Rows from block 6 of the decoder, named by matrix and row number. Each number is 128 + 32 x the weight over its row's rms, rounded and kept within 0 to 255. All counts start at 0. Numbers have three digits each. After the name is the row's rms in percent of the matrix's.
# conv: 3x3 conv (decoder.decb.1.0.conv.weight, 32x32x3x3), inputs 12-17, a 3x3 kernel for each
conv.0 111:108146092112169102161122115135099176156084084114171078125089135132100108124165067118127127107117157128135119159190108164066131127107135131125181123141144110156113
conv.1 095:106118157080141150119135091154103135103101166105138103084098159101166145133110090116151170088114152152142104129092135110141185105139158096106160120129166151128132
conv.2 110:113070130096162121090067105145120125100188114171093145148120136141249137131148132117145148079209187126119155122057105081100117145086091124134116130131173115189107
conv.3 096:160130137102179118102093150083134115183175129129140118097123135121164129143146092112147075169185127095154075121213134159041174161142120173131164131060097109116136
conv.4 102:151193130175106133127155111114182160148140167101140151152110133167078127164148157087087099104070163141148135145129059150110144155202174121091153114132112067138128
conv.5 100:078077153126188149119136102135158118163114097096134152114120092162071159137188143111129137100153129161133155166178055136209138161099133129164149132147137090145150
conv.6 093:099176122174036156166150111130065080145162127143188110144125099131106094137147127162161131131097091123097118096153172162119138179143056140171081146135130177079139
conv.7 103:132207082168075118149159082057137124162086179085107127093132123154084100136125082132163125124030141142123101126135201171173146146142170120108179134126099073112134
conv.8 103:109139103120104162081169124096140074116159123135157127100116150163107132148144144133184076168095099098110116114169099128104116105131146132156159110146078169153168
conv.9 110:128158098103182110066132146107188062086159097160081122124146151125094124111108179141177062155120144091111121124179108128199144116169081137133163110111162116127144
conv.10 085:125108175135122096083164078115120141114069134075147127128143117159061133065180109114082143109132134133188117126081120078095137138117103100106147121094098135075153
conv.11 097:133182139092111163079142081080122140119151143136148089092159098149107131146135113138138107149153125121072094148131085077083091084049163105079110126177087140172130
conv.12 104:143114144132138088085146186146100131117129142116108104196108138109116141144099124114093135131168164164096121141157112170123165157134094163188120110142143130094109
conv.13 120:170140148071148130157168098141108083099120151201079145117123149123099088094146156157117134164074068123107143093198149102153194065153102097145181124178085114112140
conv.14 097:170047156235161172209120140114115131109085139146135125129117111161159160121131104147063174138165166122153120143093079154114181171155152145099132152111135119169135
conv.15 092:152123174132151139079154141159094103092137095121149136139135153130148141072123118122095119134092091149098101078076094091117050171035139085129110100145175071101127
conv.16 092:126133171149133196122162102159099134144113114119095097165126123137152152155093128095186097086174177102103079092103081232093190138049125159165168133063147170124077
conv.17 109:107152133126192104088113101075126132101132138143083170158172144123106144136135149111094160140152101141137086116148131106083102115146134144111134160072092137153134
conv.18 106:164150176106149127136097150093149110156173090080104135124117158106156110160161142130146141150119160107182130112164105210185040077110106169123144101149132111122078
conv.19 099:132155107075122093111125143109142094177158099110101121120164154117089142106102070084137125139117138162118136106140136165094174146160170110062128144127194154127139
conv.20 084:172130075142109089139114110106158118078084133101147118146129142162179101044091109093106113092138116095150151110163148134198112159150122159112109085129142130164150
conv.21 086:173144162154150099166082083121107126148122147090170166139096096127123149130116131123142101143057185087126147162136131081101145109131144133136086139114154107184070
conv.22 103:167021201138110084135100127163043137088169104097169085145138123113174050116102162114103140155168046087113147121089165137140070117091193136146116141134107161112167
conv.23 110:109138086164128118095106137126120081156111164131113160149126115089131101147157123121103116142136141150105124189139150160091152130088090127107129143159135094127124
conv.24 105:101095131139109125134089139153142149155162144088092118110077144136104124157094104124161124103085082088082133057163120113217107083156128134133108171083141072133135
conv.25 120:111129130108113160115087136141156126131083172115145095144179141117104174168144166137131147114119090186196156131098177122155114143141115153142180112149078152171156
conv.26 101:147131093080116114145108144157108154079178082154088164137133100107090129136135125185145118112094180095099110133161064088045157137214103097164120175111094165141145
conv.27 105:151116115150169098156083131133104147100180136110160108121086115112218108088111128135056154094239116139096095172062166085104095168138163162128099111107139077137114
conv.28 095:124089063080158105080101145132125107099147123130134117111093094119195118101056100144088099126132099096110141135080114140126114105112147126158164089103149158123101
conv.29 088:119129142116102099130116071134120105096141133123116161107121152096106122129119147179187082089104154147135147048109054080107131081141131140136082171131158090131134
conv.30 083:082158180097137142109139132130106143126182105148109145124151132133191140127159128125140143156154161115112155118167135132095179119115115088144152106127159123169066
conv.31 078:127174071121161127103139161132136081129140079116123103102159139086164066143142134148142126140174008119085134158154113152153131146166132155097126109125182159114168