config = dict(
    model='image VQ-VAE',
    dataset='stained colorectal tissue patches (NCT-CRC-HE-100K)',
    train_examples=45211,
    image_size=48,
    crop_scale_min=0.7,
    horizontal_flip=True,
    bottleneck='vq',
    downsampling_factor=4,
    encoder_arch='convformer',
    encoder_norm='layernorm',
    encoder_norm_position='pre',
    encoder_activation='gelu',
    encoder_parallel_block=False,
    encoder_moe='soft',
    encoder_num_experts=4,
    encoder_moe_every=1,
    encoder_expert_mlp_ratio=0.25,
    encoder_slots_per_expert=2,
    encoder_shared_expert=False,
    encoder_patch_size=[2, 2],
    encoder_depths=[6, 6],
    encoder_widths=[48, 96],
    encoder_kernel_size=5,
    loss='mse',
    latent_channels=16,
    decoder_norm='batchnorm',
    decoder_activation='silu',
    decoder_channel_attention='eca',
    decoder_widths=[32, 32, 64],
    decoder_blocks_per_level=3,
    decoder_block='plain',
    decoder_attention=True,
    decoder_upsampling='nearest_conv',
    codebook_size=1024,
    residual_init='none',
    optimizer='soap',
    beta2=0.99,
    lr=0.0041,
    beta1=0.95,
    shampoo_beta=0.99,
    eps=1e-08,
    precondition_frequency=25,
    max_precond_dim=1024,
    one_sided=False,
    adamw_lr_other_params=0.0028,
    grad_clip=1.0,
    steps=9700,
    batch_size=128,
    epochs=27.5,
    lr_schedule='wsd',
    decay_fraction=0.2,
    final_lr_fraction=0,
    warmup_steps=480,
    weight_decay=0.0,
    adamw_weight_decay_other_params=0,
)
Rows from block 2 of the decoder, named by matrix and row number. Each number is 128 + 32 x the weight over its row's rms, rounded and kept within 0 to 255. All counts start at 0. Numbers have three digits each. After the name is the row's rms in percent of the matrix's.
# conv: 3x3 conv (decoder.mid.2.conv.weight, 64x64x3x3), inputs 0-7, a 3x3 kernel for each
conv.0 101:109151138104150113121128132150108127136000097155114158106142150119253141137090109152148129168000189126163129115153135152153127147203133116147126119043142131129122201120102146000156117114120120135130098080145145151111
conv.1 088:161130131163176091152111123145109069112208164107146110136104141119147108144104143131129132165110129131140101102068110159255071123135118130162130172054120114156144163123153096085151075136115151128150142139088170099143
conv.2 091:097138132166055180117150143133204169134000090156169093108163117130146142141135100102182110120162144098119077106101130146208102113087131132146139131095167111101142128129100161201166170129166113153102068025179144151128
conv.3 105:128168114075184108106143135163129103121255124137155120143135135140118143112133122119142121129073155144091125119117126102104093157115147142133125125030102132100110094190145113125169127175141113129149119222155114125135
conv.4 095:120118100184090112109120148098112120162118124113120151122131120114136193129115155134216141081134157117126177128106126178204141137130103135150102174161141147128105122087175206038105127117118122121117070081139092138102
conv.5 088:090119092218095255070083057108077117244159163050119148123138121163010171123151181140134131081147092108113158134089105169220128158107110143129120218026141157113142139107179203112160145062139140121100145115082140120166
conv.6 110:118015175194136081122108140121040104171204176107053152113157105120136139115191097124118133144153117142143131149147128107068110128125114149117135118047134118148124087128127078200178149177127100146115123245115131107109
conv.7 096:109147093104208077155112146165196169135013095163134139141124145100201107127123127137104168119000050152128107115123093096135141109106114114092153108173131139175119093128114125028159137122172120083138142157130126066139
conv.8 102:114234148114094126130160086127147128080255120130095090091195131107081111113127133137100106131114118133163133140125148111143152119142125121168140128026130110132150102213116083191128119193129131142111124166122145097132
conv.9 090:134092165041156072104138138160152145140245071109101105124120170150150107149096133110156119106195128136104104148141126168036152180048176150136124132150113137118122148089199118124120200049167121153136142112099128101118
conv.10 117:134062113130168125136052122132102144133199105118067108146155159125134127148109129127128157132154106146130129094158102097094101117135123142139170129112161134064129142038098108188115101093119137151169150054171153123144
conv.11 094:143038139111168156126114133097048126191243052111084142104125135101135108123130127130160137112034138130124157103142124132124127144156135144131131153043139113107116152059099151087178158124139125135120146175157119147133
conv.12 091:144048158118205105128044155174063145085242081076078120101129113115202090151107160139139111125092140093167185117091150116142150126128108144087145147149095121169135096122099146075164130248112114110148130159142147146150
conv.13 114:162169135000198025163142163149134142075098088150126144142143109133171122114113106115095120205137160141125125133146135069130128130142135137153137073003102131123129102127131105067168171151109126172154090171134124108132
conv.14 102:123128132146151098128101114127108094121070160126150116160160149120111148124102137167098130118124121142119161178111125118133108147094143145173129137007159140116155132145128140127091120067094162154164139008143143150139
conv.15 100:118126144245080101081134151135125113176150075092163134124129116118183126144125126115136145148125044121121162150152156122097144117109114149150135139134062121129144172093221082092232121093123141127118144152096123161133
conv.16 083:133090119108169158132125122123121129154000058184121141131108108199109131151176113108127140181130114170134096108159100142121151095132109158102113151100121131114111202071149144041079159113144165139128179160106154135109
conv.17 099:133081130164144130124116113100135119110174125128125168122152120149126130157149098137125152183160108152133136130131107074103136119150172127160150122132150108120136109115156148164107121125151158141138119086116154151139
conv.18 091:128147100159140134122152097122137122134136136079153096170109125135109089122105136124112116125096126127090149160135157097143114088139141125117136143120132136130141169115157138096145165186073122108129085075081153132129
conv.19 117:113255097133161130133190120104239090119125108118182125158106141147165100130134128140081118143147167141131119113132128137141112121151117128140123138000132147106134116170122158255077127209114160091152144000151129093134
conv.20 099:117147076104191106089160140126127113150226100118137116161131111182000148133162123149125116130148104156156114155118140100091127091152155125128113165200121111150104172175106093073142141168129118143098171177098123125125
conv.21 098:140087144102177098149099146074106132065216174139131133119109132148091130179103134135132124164045096152159119129123126072188111114121122120133118086129169122147118205064100114106148130159122124123143140079156138136108
conv.22 085:142172135052047121123186109150161117106169105131113121130135124149042156124156143148127132117144134134131155155143122113098193116091173098094129111255110100161122111174117110184119153124129108118125102181134100157143
conv.23 113:120172152167100148132154095158082136068181085106136138115108146120169138116113102161207143087060153101146137129151130139115113127140133130070131157154133125144122131183078210059111111159162111083152129192157148110102
conv.24 098:125162143089096137172148172123157154129142060089171152136119123167095146127109149163122102156136089122147138108106118122115124121143132138163134141176158124120139098092151094197112157140138141121110121085079151126124
conv.25 128:134120169113202000111148096108142113161055188148138091093147149152076079125130148138133108127124208150112126164146139029096104158152178124145138127043134112098105152146067198136078140146146131141128172079135164148142
conv.26 096:113152129102147182135132091133028163104084103168124161131092113152095150139146120107148127144053116135149145127118108146199151149176133122104107117126099178174127113119171086083106143109150124110080161132110069160143
conv.27 111:167114128112164107113089102111122148108200145178107091139146114096166132126133102120153128101072159127143089114131114098039116127193136108128118083237165156094123129138133141072094115154162139108107174068167132151128
conv.28 104:133104109144140164180100153142133113083178179158120112129138131111171157134110090116113144147194085136140107111103135114193104126091117120130123156087149125152119129084111111202131151204069143137135090211120144050135
conv.29 095:168075118112150167198059094155156160078088115169038116119137102173132123113138080115125115201129125109162094097126161092195135083209120092110129111121141130137075136146182133008129108094169133136105187159102125140084
conv.30 092:119107091189128134158135098133089119130176131154104142114145142119084178131130139136105125091147147115118123089112101155191104134150174129135119186083152151124136152088127117103201146147116126126156072210164102088155
conv.31 106:110140152148081123138201154138132151115168155118125146131162069124205143106134112128149145147048115121133138131089116124133170137115120130159138143000153124146158148164163100000110146207152125156086130157119112132107
conv.32 099:155106118127153129151008187121114144129078134139093148148076107177130174128186137127169149162150093140124152103104109138145116173170129113119121122173141123155143108201143113093136175086112092019133154143098162196156
conv.33 087:124142135145172153119133163122161162121000108153111149143133138091124130134137122120174156107139156119156141113128120163149126158112148151126123113102149132097150149111106192000130160094202152223161107019171126133146
conv.34 111:145090133142137125132190128120142159082044098124184124111129096139163133131155111145119103112084155132132100144116145118116103109087143125173115117163098132062128135067130142184096137120160126186127107153118131108128
conv.35 101:162065169105115145116075127105119149097138135135084116145196119113000116132156115136169138165150150123095118152127166103108114141089127140145137161175151121134112100186148138151106103051136131206124101172072121104106
conv.36 115:150166145079171039118140071121093118184176166119062117130117131081179085116153113136118132147123148116097149140147113131050111126146148135148128127142134123142121156160114197000175171119118097139137130181135119114116
conv.37 094:125123109165038148154113137117163159098107144136146139138102141155193118147101111144162153152193133126134122130116118117131119126115115117113146160037141134136139149211100213157106101145134179134153163072108149092113
conv.38 094:121086095130124120101211162136198100153158155047158107151072136106162115151072168156164151154145133152156090150103125150181149158092112119109111206155117074196146156125141147059111093111122147184122109129106113039155
conv.39 122:086120087255098255069112084086126139163198174094101132129139147141106150137127133115138134093115127121104133144128135134075124138111105126152127166200119122121122123135117127243107105140133127132140139101110124148149
conv.40 089:090170144146056163150188120113133147085100117134157181164107147136082127147120131114210119125156096129127146106083109157247070108185062129117115155188101118157116133136105121169099135138151119176149121128086148134148
conv.41 109:093141080197106255149155161144088134108050081169129194129100119175177138137116120128117120162081105125149141112116099167113188149080086143140135148089130141158146109110095144136189145132096105113112137227117137114122
conv.42 087:078167124216143218080117085137150126179008166102141115119135128150211126127128122154100142145146132107142145132123136157114133151124140119155132155033131128113156147104184252073112105151127146152118148084097121151137
conv.43 099:132134120143125126111120124134134128131179099125127114129120112088192110108138127114147101122119102113112113124137136065145121138117126128103114142199115095125110120157101181160187075096084141164080189236149124126135
conv.44 087:148220170055100057138229150090230134165013114121158124124124158121166084121146133105141140137074161137149103114159148159167096110068098112086132121186108128147128124238143107086102150144134137122140117149128142134140
conv.45 097:095178099152114119180130137137121153046236034100121171143098134130191118141166118093098112101160127136115146131132120135156095129138083128141116152138089179135093149083125156098172100072151118107138154140064127169135
conv.46 099:164136142041212000157156152126129141194197071139083130158149102149081064119145134143136102119135188160134138141091109152192129152116115146148147107153076140128107146211147152000121156180113142128132139132059154152139
conv.47 119:153142149063116105115134119100125111071038177122104113142134149113050146136114155110118117151122142147123137106110156149147083113125101132139140127071141121099163118116147067120131150151088152152142026070138153137149
conv.48 078:149181150113099131149178106122193130129168182099166099089111145151040092130115134132140107130019139100132129127144135094114118135147152112151121161166154073125101144071128141232133081128118150160138140095189175164162
conv.49 097:134105138187013174139092147119100121146123134126164111132109116143004135127150125096150139176105159127134144124174133135184143110105116119129109098111126137128111134103148112209104122176119140141125141184129157115119
conv.50 106:104074096159145191136133148090101110102233108139151116139105119153087168130091146137113122118133127122152107131128094124119111163142093111142138122096183108163139121090109168255110083080120107122134176119188102094119
conv.51 110:126219097112040133106255139109198101140163113119181092136101131127103124126200110109120113136229118133078078136136124101120121108116112120141122147118122105049129115177139140255056107065153108057130147148129134087122
conv.52 098:116084146098213109129123141116035136109130159153172133115167121180103138129165127134086101140255125122114107126091103113076114145133136130167149097069123134106140140018117081255109108105130129163096125079110117180130
conv.53 091:103171098117159117131110141179146122048129095138140117129144151124128144125092142101094126131195174148131148098131115167198059068174126114141119124233125123164112137119113164123163088146163127093138076096080164137113
conv.54 089:106091150092048095148153146066130067123173173121146129138175133144062107132140113141128150114117156143126132192123140086061116113143144108190107142118132116137117086083090121187132080145095083159125197071125124129122
conv.55 089:127109094121094255116096142152144101089167117116092128151092125152233149120119125160128164132143106165129129104129120115152120098124110137105114132171151104126118113114172129099083112165121135158120176205113119121125
conv.56 099:120122134140229135130128105138144122163143173107070105162137130151169136128042137147160138138104190143130114143134136149188157090073136120126124126148098137128133129076141179039167138119105149151146175112133164153104
conv.57 092:091118141162232161127063148108173116095000110136162186152125142074163103134120103113190103137070153141148114111150119142209079089170124117100125151177165116125127188110102138010108068132179126140140159142159154172106
conv.58 092:153082129106233113122141147118144124109107171148132149127145120132067093139115140136136157113069089141132155147107141076127104145142126128127150108019151116083131116115115109249155120138087106110112124201168158134144
conv.59 105:126255096128155133121169114132164152160159125119197153100155129100194116106147095126167100136081091144125121161119137099104134139158128094111090118177111112162128146244131123097097133179120104115084098167054114123105
conv.60 094:151178147139080224120131117144152125158174123149134085104121128149121149117145120123123124100044135142129104065104142144148103153091160135132137116093151161093129156229095073000141116097148128063119112146120105165088
conv.61 101:123093164091151134152105139085133099111138137094143110108150154143127135150095090147164139094175166108154123120100109095181163099118140128122143088167162123072154163200124153093082076145157112103139164065169158142133
conv.62 101:137114123218126082107092121079128129214122145094077146124128099107177169124110128114104162126143137081130158114124145161174083144145136121124110141168129091130127155093189166000120169156136123153137136059151098222153
conv.63 115:130115118122078117127178120121135184142202133109171129128137130119065128135130086150155078109252095105128174144096115111072137135144127131099138122075167123105139134148149122123153153156146140119161126034162116125143