Rows from block 3 of the encoder of a small image VQ-VAE, named by matrix and row number. Rows with one number within an expert belong to one neuron, the router's apart. Each number is 128 + 24 x the weight over its row's rms, rounded and kept within 0 to 255. All counts start at 0. Numbers have three digits each. After the name is the row's rms in percent of the matrix's.
Before each expert's rows are labels from the 100 images, of 14976, where the router gives the expert most weight on average: "top examples" is what is common among them; "colour at peak" is the nearest of a few named colours to the mean colour under the peak. Only what is clearly more common there than usual is listed. The data: stained colorectal tissue patches (NCT-CRC-HE-100K).
# router: slot weights (encoder.blocks.3.mlp.router.weight, 8x48, trained with AdamW), inputs 0-47
# up: expert up (encoder.blocks.3.mlp.up, 4x16x48), inputs 0-47
# down: expert down (encoder.blocks.3.mlp.down, 4x48x16, transposed), outputs 0-47

# expert 2
top examples: tissue: debris
colour at peak: pink
router.4 099:096123138146101117087149113126083136143119114161177138118171125126165115118095186123142095109125116120184141132092134130138094121130145147139117
router.5 103:142111127079079163082104135163139176160144121139127086127119105107115109131158127105124133089131140112089129142165140098155119111157136145138124
up.0 078:130125138108100104156098155147120166117137137149143110123099158147121084083122125144098133141136118152137160131109200099148114136091123172122150
down.0 074:107125132120114149145146084102104100118106139080146133133186111098123204126129141132165130106135103089132102131126101157110119128127134098125109
up.1 111:127079171125123133125127137110131115134125091121160121161139109140154150085070185150125130129149142121120124146101128093115124160129152080093136
down.1 093:120189093104127137116146113142115151124122131128097132100155132119085126147159072121109122135104135145095091144164127131115151127094119173167107
up.2 071:141122100123146086099139093117140099070155164078125115176128091127135155131138119133125096118174148167133124128141139154136135116133141160125100
down.2 093:147128137119115133160086136140108137191109089175131148082093145114099115134147115155108163129086158085140135149128150123123156132122131110151128
up.3 100:163143104120128159108137139088140125145167114116166109135162059157126142141154098109093140156127087146103103151130100123108122142115170121130133
down.3 087:113130142137147098152129117146122147103106138089115147094137162089103136122116168105179096101102159155131124096118151123088172121127105168134139
up.4 084:155139059141105129175145147104115112092143140114138098140117109106120145160140105160127124147140084118103098146105101146138097173138118095140136
down.4 081:118128156096150174136103093110127165170150118124164175082106110127120161152092154099131118138075140158150125140129119148142132114142129143122136
up.5 120:156121149094143150104111078123142140103116155152087126108082130133133147116120131115081102141175145111172155093155121115147152157109109126149117
down.5 103:119143124176114127161136168124108134151117097095149124156175130119144128134143102133162187129098126158087099167115139144121102112162144120121153
up.6 127:100100146114122139124124112160121142146117079131131119099168138098117145112128155155130168123123138098137161144139193139132092083147129165161108
down.6 123:152132099101140121118129121118120123130142165131153156161099134130163115161133099107120090112112131144122081134110065103147154181103125082115127
up.7 089:133153071119128101120111146135132133108101179137115133152110159136140091113135147118130165102137091134104122081126128141172124145097090110094092
down.7 103:106125156102122144128150092096106137149138082092134119110135096128118188136124111112106121136121157116124098152144140123074152131142169156167159
up.8 119:150101109165129121152178147093118122109127098120109108117137162175137163122123075172137117120149175141131106111164094118134109103134115122136147
down.8 104:107154149089122129133071113164154144131137156108135140123122134077106111144145169084111144163120070129131146133105164135134140135132143107149097
up.9 130:121164164110134137130084162065150158157094148086173158173125125139120118130117128133158131146127111157131135120149091126130123117097100121123141
down.9 122:142099100162120140153178101156125101079171137160089095097152146116121134134135139113107124083111158128114127113102172109110141139142147139113126
up.10 072:135137101160101100181157113128072102135131139087105131151076121110147097138149118155082093149123106119119155123132142165119117135121135145143140
down.10 106:131114109152183115122119134134153086124154123189145127147134115131123128090130117161115093121120074097152147131141098145147127134136162109075110
up.11 110:138116109103108108140090121132131143140089159119105094133078120147125108163088160109116134142111171173115179142135126149133126131143109160101166
down.11 096:088157150165147157134167116113119127141141117139141154127198166105127138076145131162122117124143098080142107095122129122130117103135142119156109
up.12 094:160143131132112117135148142157099100117140126108114095118126096107152137105145083131148082149093101097123131142110096167119110169116163115172163
down.12 089:123122113121150121101079108094147168105123127107174158146118126140102131170119155070138165086111132127124149119112144085155133104139123118113101
up.13 098:106067134134132119146110101149145140147165100096099119151134180128112161134058150160167160152128152138148123127116138113109120121129135134135116
down.13 092:138172096124109135094137139137111113099128155162156118115093089129138067118191109138132117096105128128131141121155135156159113141131100108106157
up.14 090:128145087123156148141122146090153098123147104169123124119086076147149139106116131127165083113133103167122099142100095102155100125126119094131118
down.14 107:143080155148123101124133137129100172099124137092136109115146163145095140161075097108108174122094130102135134117151150149114131163116135152116156
up.15 079:138153127158101101166116137158139173074148141091122132156123152096101115115160120138161127136132131136128100148087092132115101101153172107133116
down.15 113:099152158136086093122130111139146129067089099128127103125116141089105148123185140118120169123131122103089129158102095134115095137117140144126127

# expert 1
top examples: tissue: lymphocytes
colour at peak: brown; black
router.2 118:143142122152135090121157157113143094118138167095179152107114116143096093130151109113096146144156109142096163111121167138145121114104092142125087
router.3 115:160149085087114142147134135128143154138140101162114073136108165124155149110111122148139132123136141142147133150107145106087116165083143089154162
up.0 130:157133212146121164144120165122123134125103077126131162109100136107128128148162126131104112140150111127124135112115120132136133139148104062128102
down.0 121:143104072109133147131123098135111140176128160132110135128141120166138133115093099160126160075121114124133121138156136120119111138062155166151123
up.1 082:134129123108119121126101130111145142123068163115091131139098145119092118138129133160094132111117077099104134095133168123159100128120094139068119
down.1 089:158106118175097130114136143150104108101114077138155104111104095129116124097119135105142088124117169102134114150139100127127119174154110099173108
up.2 070:112084114074144132118141144122147130154142126135136114144154111167141100098172084181117159116125101122115139123123137105112144148102110124068120
down.2 087:164138154164117126121127136169202112100088158131112142161132111087112137142115174094141134140122147124124143122122103165139147118149111139164139
up.3 099:141145083135132141158066128124116118117124133079086107127098137097100146140162126151147099125171109148114127146172109111127136140115129112106177
down.3 099:106127156107120102135174134138138165143108161166161119164161108136154113125107120111115139094114149082156123109096137141154128115151144129117064
up.4 091:108126085118123081116164162144112145141181139127170107148178124116128139135170110124126124113118112125120111148106158185127102129114158156137112
down.4 088:147160096109125165133087105129104092126105107136102127129100119170172151139139166091168096160139151129144121118111100100112154132121126103165138
up.5 100:074122123131112132139104141142142101166134136123129108110078151119116142116118116112131099074081138120104181151188116142131138123157126119096125
down.5 108:184147114119133108132135131122112146114110161144110139143161103148144101147161135145108152178170100170146078105090139109116126093121134137153122
up.6 100:111144085115141104098109120066139108102126123159146162113134156145149130150130150108110134152157107161117110140131158141114108087113082159086134
down.6 088:145119145157113139145143141181127137138133121096137072133138104095108112094120115122148094127103171113132155117140105132134136192160178110132125
up.7 094:134141113114144094107120113143145098120112157116090118087073123137102142140112119086114137138136182134144129106159090121112132143156096128185149
down.7 090:087124124121110187142109146123127142129110083124144127154123145143139110082102147163160134142142078139154142146139134119154136117102151101073094
up.8 115:179117101111165101118122121136150094165125119138136118112170103152132142099151108128159110077108079141141160132166103096123126101131143145126104
down.8 102:060162126136150149120126127119124135087165133108123109150116148086154130154111127129127116184121169130120091133108168161150157144122108105143142
up.9 082:085128122120136156135126151116151124126113120186125102132104098142126135107119158137171119092135155151117095101067106116151088125159111164140111
down.9 087:156128104145118108120132119143152129099119117130126127087115130126134092152126122093119159149059107079135144144193117180140149142108124105127130
up.10 104:130124109155084122114090117108116107134102134159128126138111138126164073139119131109149112137127114146160128082146089145145152118145155174107188
down.10 113:118127105092159144162166146149102152120135091118135097119144139128112148078126154106111136160152160106111168146144119126118120116124088068147104
up.11 072:118140104121129114154122139139177150133130147118104072114124127086141139093128145191125132171115136123169128166127136132106131134136184120097156
down.11 095:108123149155164136128109136130138119112131155137131172093131129180110167154103119081130173112113089143150121103159148132178163118143116155125134
up.12 117:141117136167113161182137105094088143099137127139133149167102120106140125108094123150105128145104119100133156108129110122144097197142132090130128
down.12 112:118142160083152110095126163170146104170108166142114127087145125132134100124156127151119127092146101132124096161130125155123129067104110144118122
up.13 085:135141136148107127131134108145130106156125128133144096095061145119111171144113096146126155128173117120107121175154118120131134141121120079168079
down.13 090:112120142094142145139119143113116141122119143104069161140179111159146111115136152159157099116105132134171138100119159140146107130129131180098172
up.14 117:160130128125138147133148120124111150087122144169103149094136179097122079180140105110127099117138119083159138116134131121155152133166137116116168
down.14 109:114149148130115132178105138150140144189132123068169125156118102152142157091137142170136163145137145163111147142146132138134113135118144144137091
up.15 119:146123133127146080101150156117115120099146157099124129142084123145112176130112108121146130115153147169104108121117149093124141136072113094084098
down.15 112:108111093159115177143120105137130142149105116150107119115164141127139108124161174158138117111123140117152115125133121133114149146214151160155147

# expert 0
top examples: tissue: smooth muscle; tissue: debris
colour at peak: brown; red
router.0 096:161171124129129145142134141172123120093141143103141106138191085097128152146187108130115103135107111105138103141114117141135112131147171114153102
router.1 097:118148106098121142168105161143109128090148131088192125135126103089137119134176161117107100134129112118090118129117121160125113140162149131166149
up.0 126:066110109147159085147144145094112137135112129139116130144067147145122136137122142106110088090107150154129130141165133086149104137091121146126142
down.0 114:157171108128083153124113109181131112116131157113136102117160117100136106085090129148142158164179114106114112112109111149114144107158137117115111
up.1 110:118159155125113115118129147100136142093141187080153114185113110102096137144135157097120107110131147120109130114113104157143086140117110175121119
down.1 095:163116155121118140152129124158106140163139082175103129131152139112185124098138132172133158151115113102120100128110154097147175123146151101123136
up.2 095:138123083118121114170124114159116141113103161148089154112052131136141137103097119175126110146129093112135130153146119150145098152100120105142143
down.2 092:130154162169156143107127153111139141086157117137170096116187138141083120168133148115158103131128163114145128092119136137145145118156113121094115
up.3 081:174107172127130130143132101097130153143097152128115138120096153182116134169118123127090117145104169133079138114129119191119121128131119143103122
down.3 081:155099152139113122131112124143166111117109136134152122122128173136122139118123127159122099091117166142131088147115110210094155142123130087100153
up.4 104:135133143140134129157117121135139116140204130124144106113153097093091112131126138115097125119115125135140148149124134115110043169142167116135104
down.4 101:144125117141109102101145156109127120112092133141168167132096127157153150130146102130196106133144139124119131143128145125120197097100113172124115
up.5 111:115108093102137109106134141137151128118103141160129141156132151162120103114152121156133137135172088131093149088139129129159107098153071117117073
down.5 102:129151155138155170153124156113098158138135132093115106132150102097149158166126170112111129135135156106182111161130114133122143158120163158158156
up.6 122:132158139127154094123126111125130130177156116126121099105089113117134178080147111132113129114145115157088072164168140134126122137121138150149087
down.6 110:088131144123162102094118120132161123177133101143122107131097130131121150059126124152095159133152111149103102181160118131108117135120155115121106
up.7 087:135134133115127111113137160135101149121159098108089106134169130112132191136116094181148139120126087115158125171157124128128147150128172105156127
down.7 109:145116094105129151169147105133135100169134146118193157121086109129114098119139163104112088124102140131119121108096126116125114107136076132121090
up.8 133:153090167138123151148153184115129146133144138122135141089120120086138114151141135143156141104118128075078155136128100145128131084146112098132164
down.8 118:125168125130107142106132084141119095143122097127126138133148144179122152129111115140108122152136123184175135118138190116107102143104159161137094
up.9 087:147092089077159115122111135168143082168131132151113119113136085134168126135165136129131156161124117112149137110135118147135186118101114151132130
down.9 108:124126153153113146136158141121128175088143101120140145134116132139104123123088112131121137078095106163090103136097128130126112135194136102100171
up.10 101:116140189094173147097133105129129132108143117145128150107162131104152150111163134097128134144104093138140074107103130076142127124103145099137136
down.10 112:146114100163074118136122140125154104139142111114193125127109115169118115156091119149145111102127184106118153132143138173116150133149105152121117
up.11 093:098145115167053146122151103149106131113144156138144112099130123092121095129151117139160125132143113093159102150108175156131119125099157131119100
down.11 106:130109157070175104129102152098145118139131081137131159142121109146111142105111182121105117122110142144117162107122074111102134118164114119140144
up.12 073:104122136098112085136166167143140094172095148138121120148138103082117128175115156124157118093142147123098097138153170114122112116124115099134112
down.12 079:170145128143129201137121080125121172128136115146125131130108134168149148090127067143098135125133120166159139111135113155123135118120107122143158
up.13 087:087163091118108107130103087124148129107124158117124127157149178126126126078105124125158112136109104169159091099161117132150162111159135142127133
down.13 086:109148143154124141141098153098088099095093116182154133134127123114104126146123125177135142126156102062121130121122148121084125139102154150129153
up.14 074:193143073154142112141154148090143135138135088122137117145144102134111144124118107138142127151165126115172127112087105158126075123146099119133122
down.14 087:048105150108120170125092100143103118121119136184124137101101129121120149127100157146165139117116151142109132118157143098124156130099147109109129
up.15 092:116132073130147037164127145165087123136110127109138145152115116134148121120121131135118118126152092117084140123117114150149148151146158149116138
down.15 087:125117165130145154136088154090149142103128110143139089072135164133098142143124130122155149129149176132177113140104092125082122108102118134140122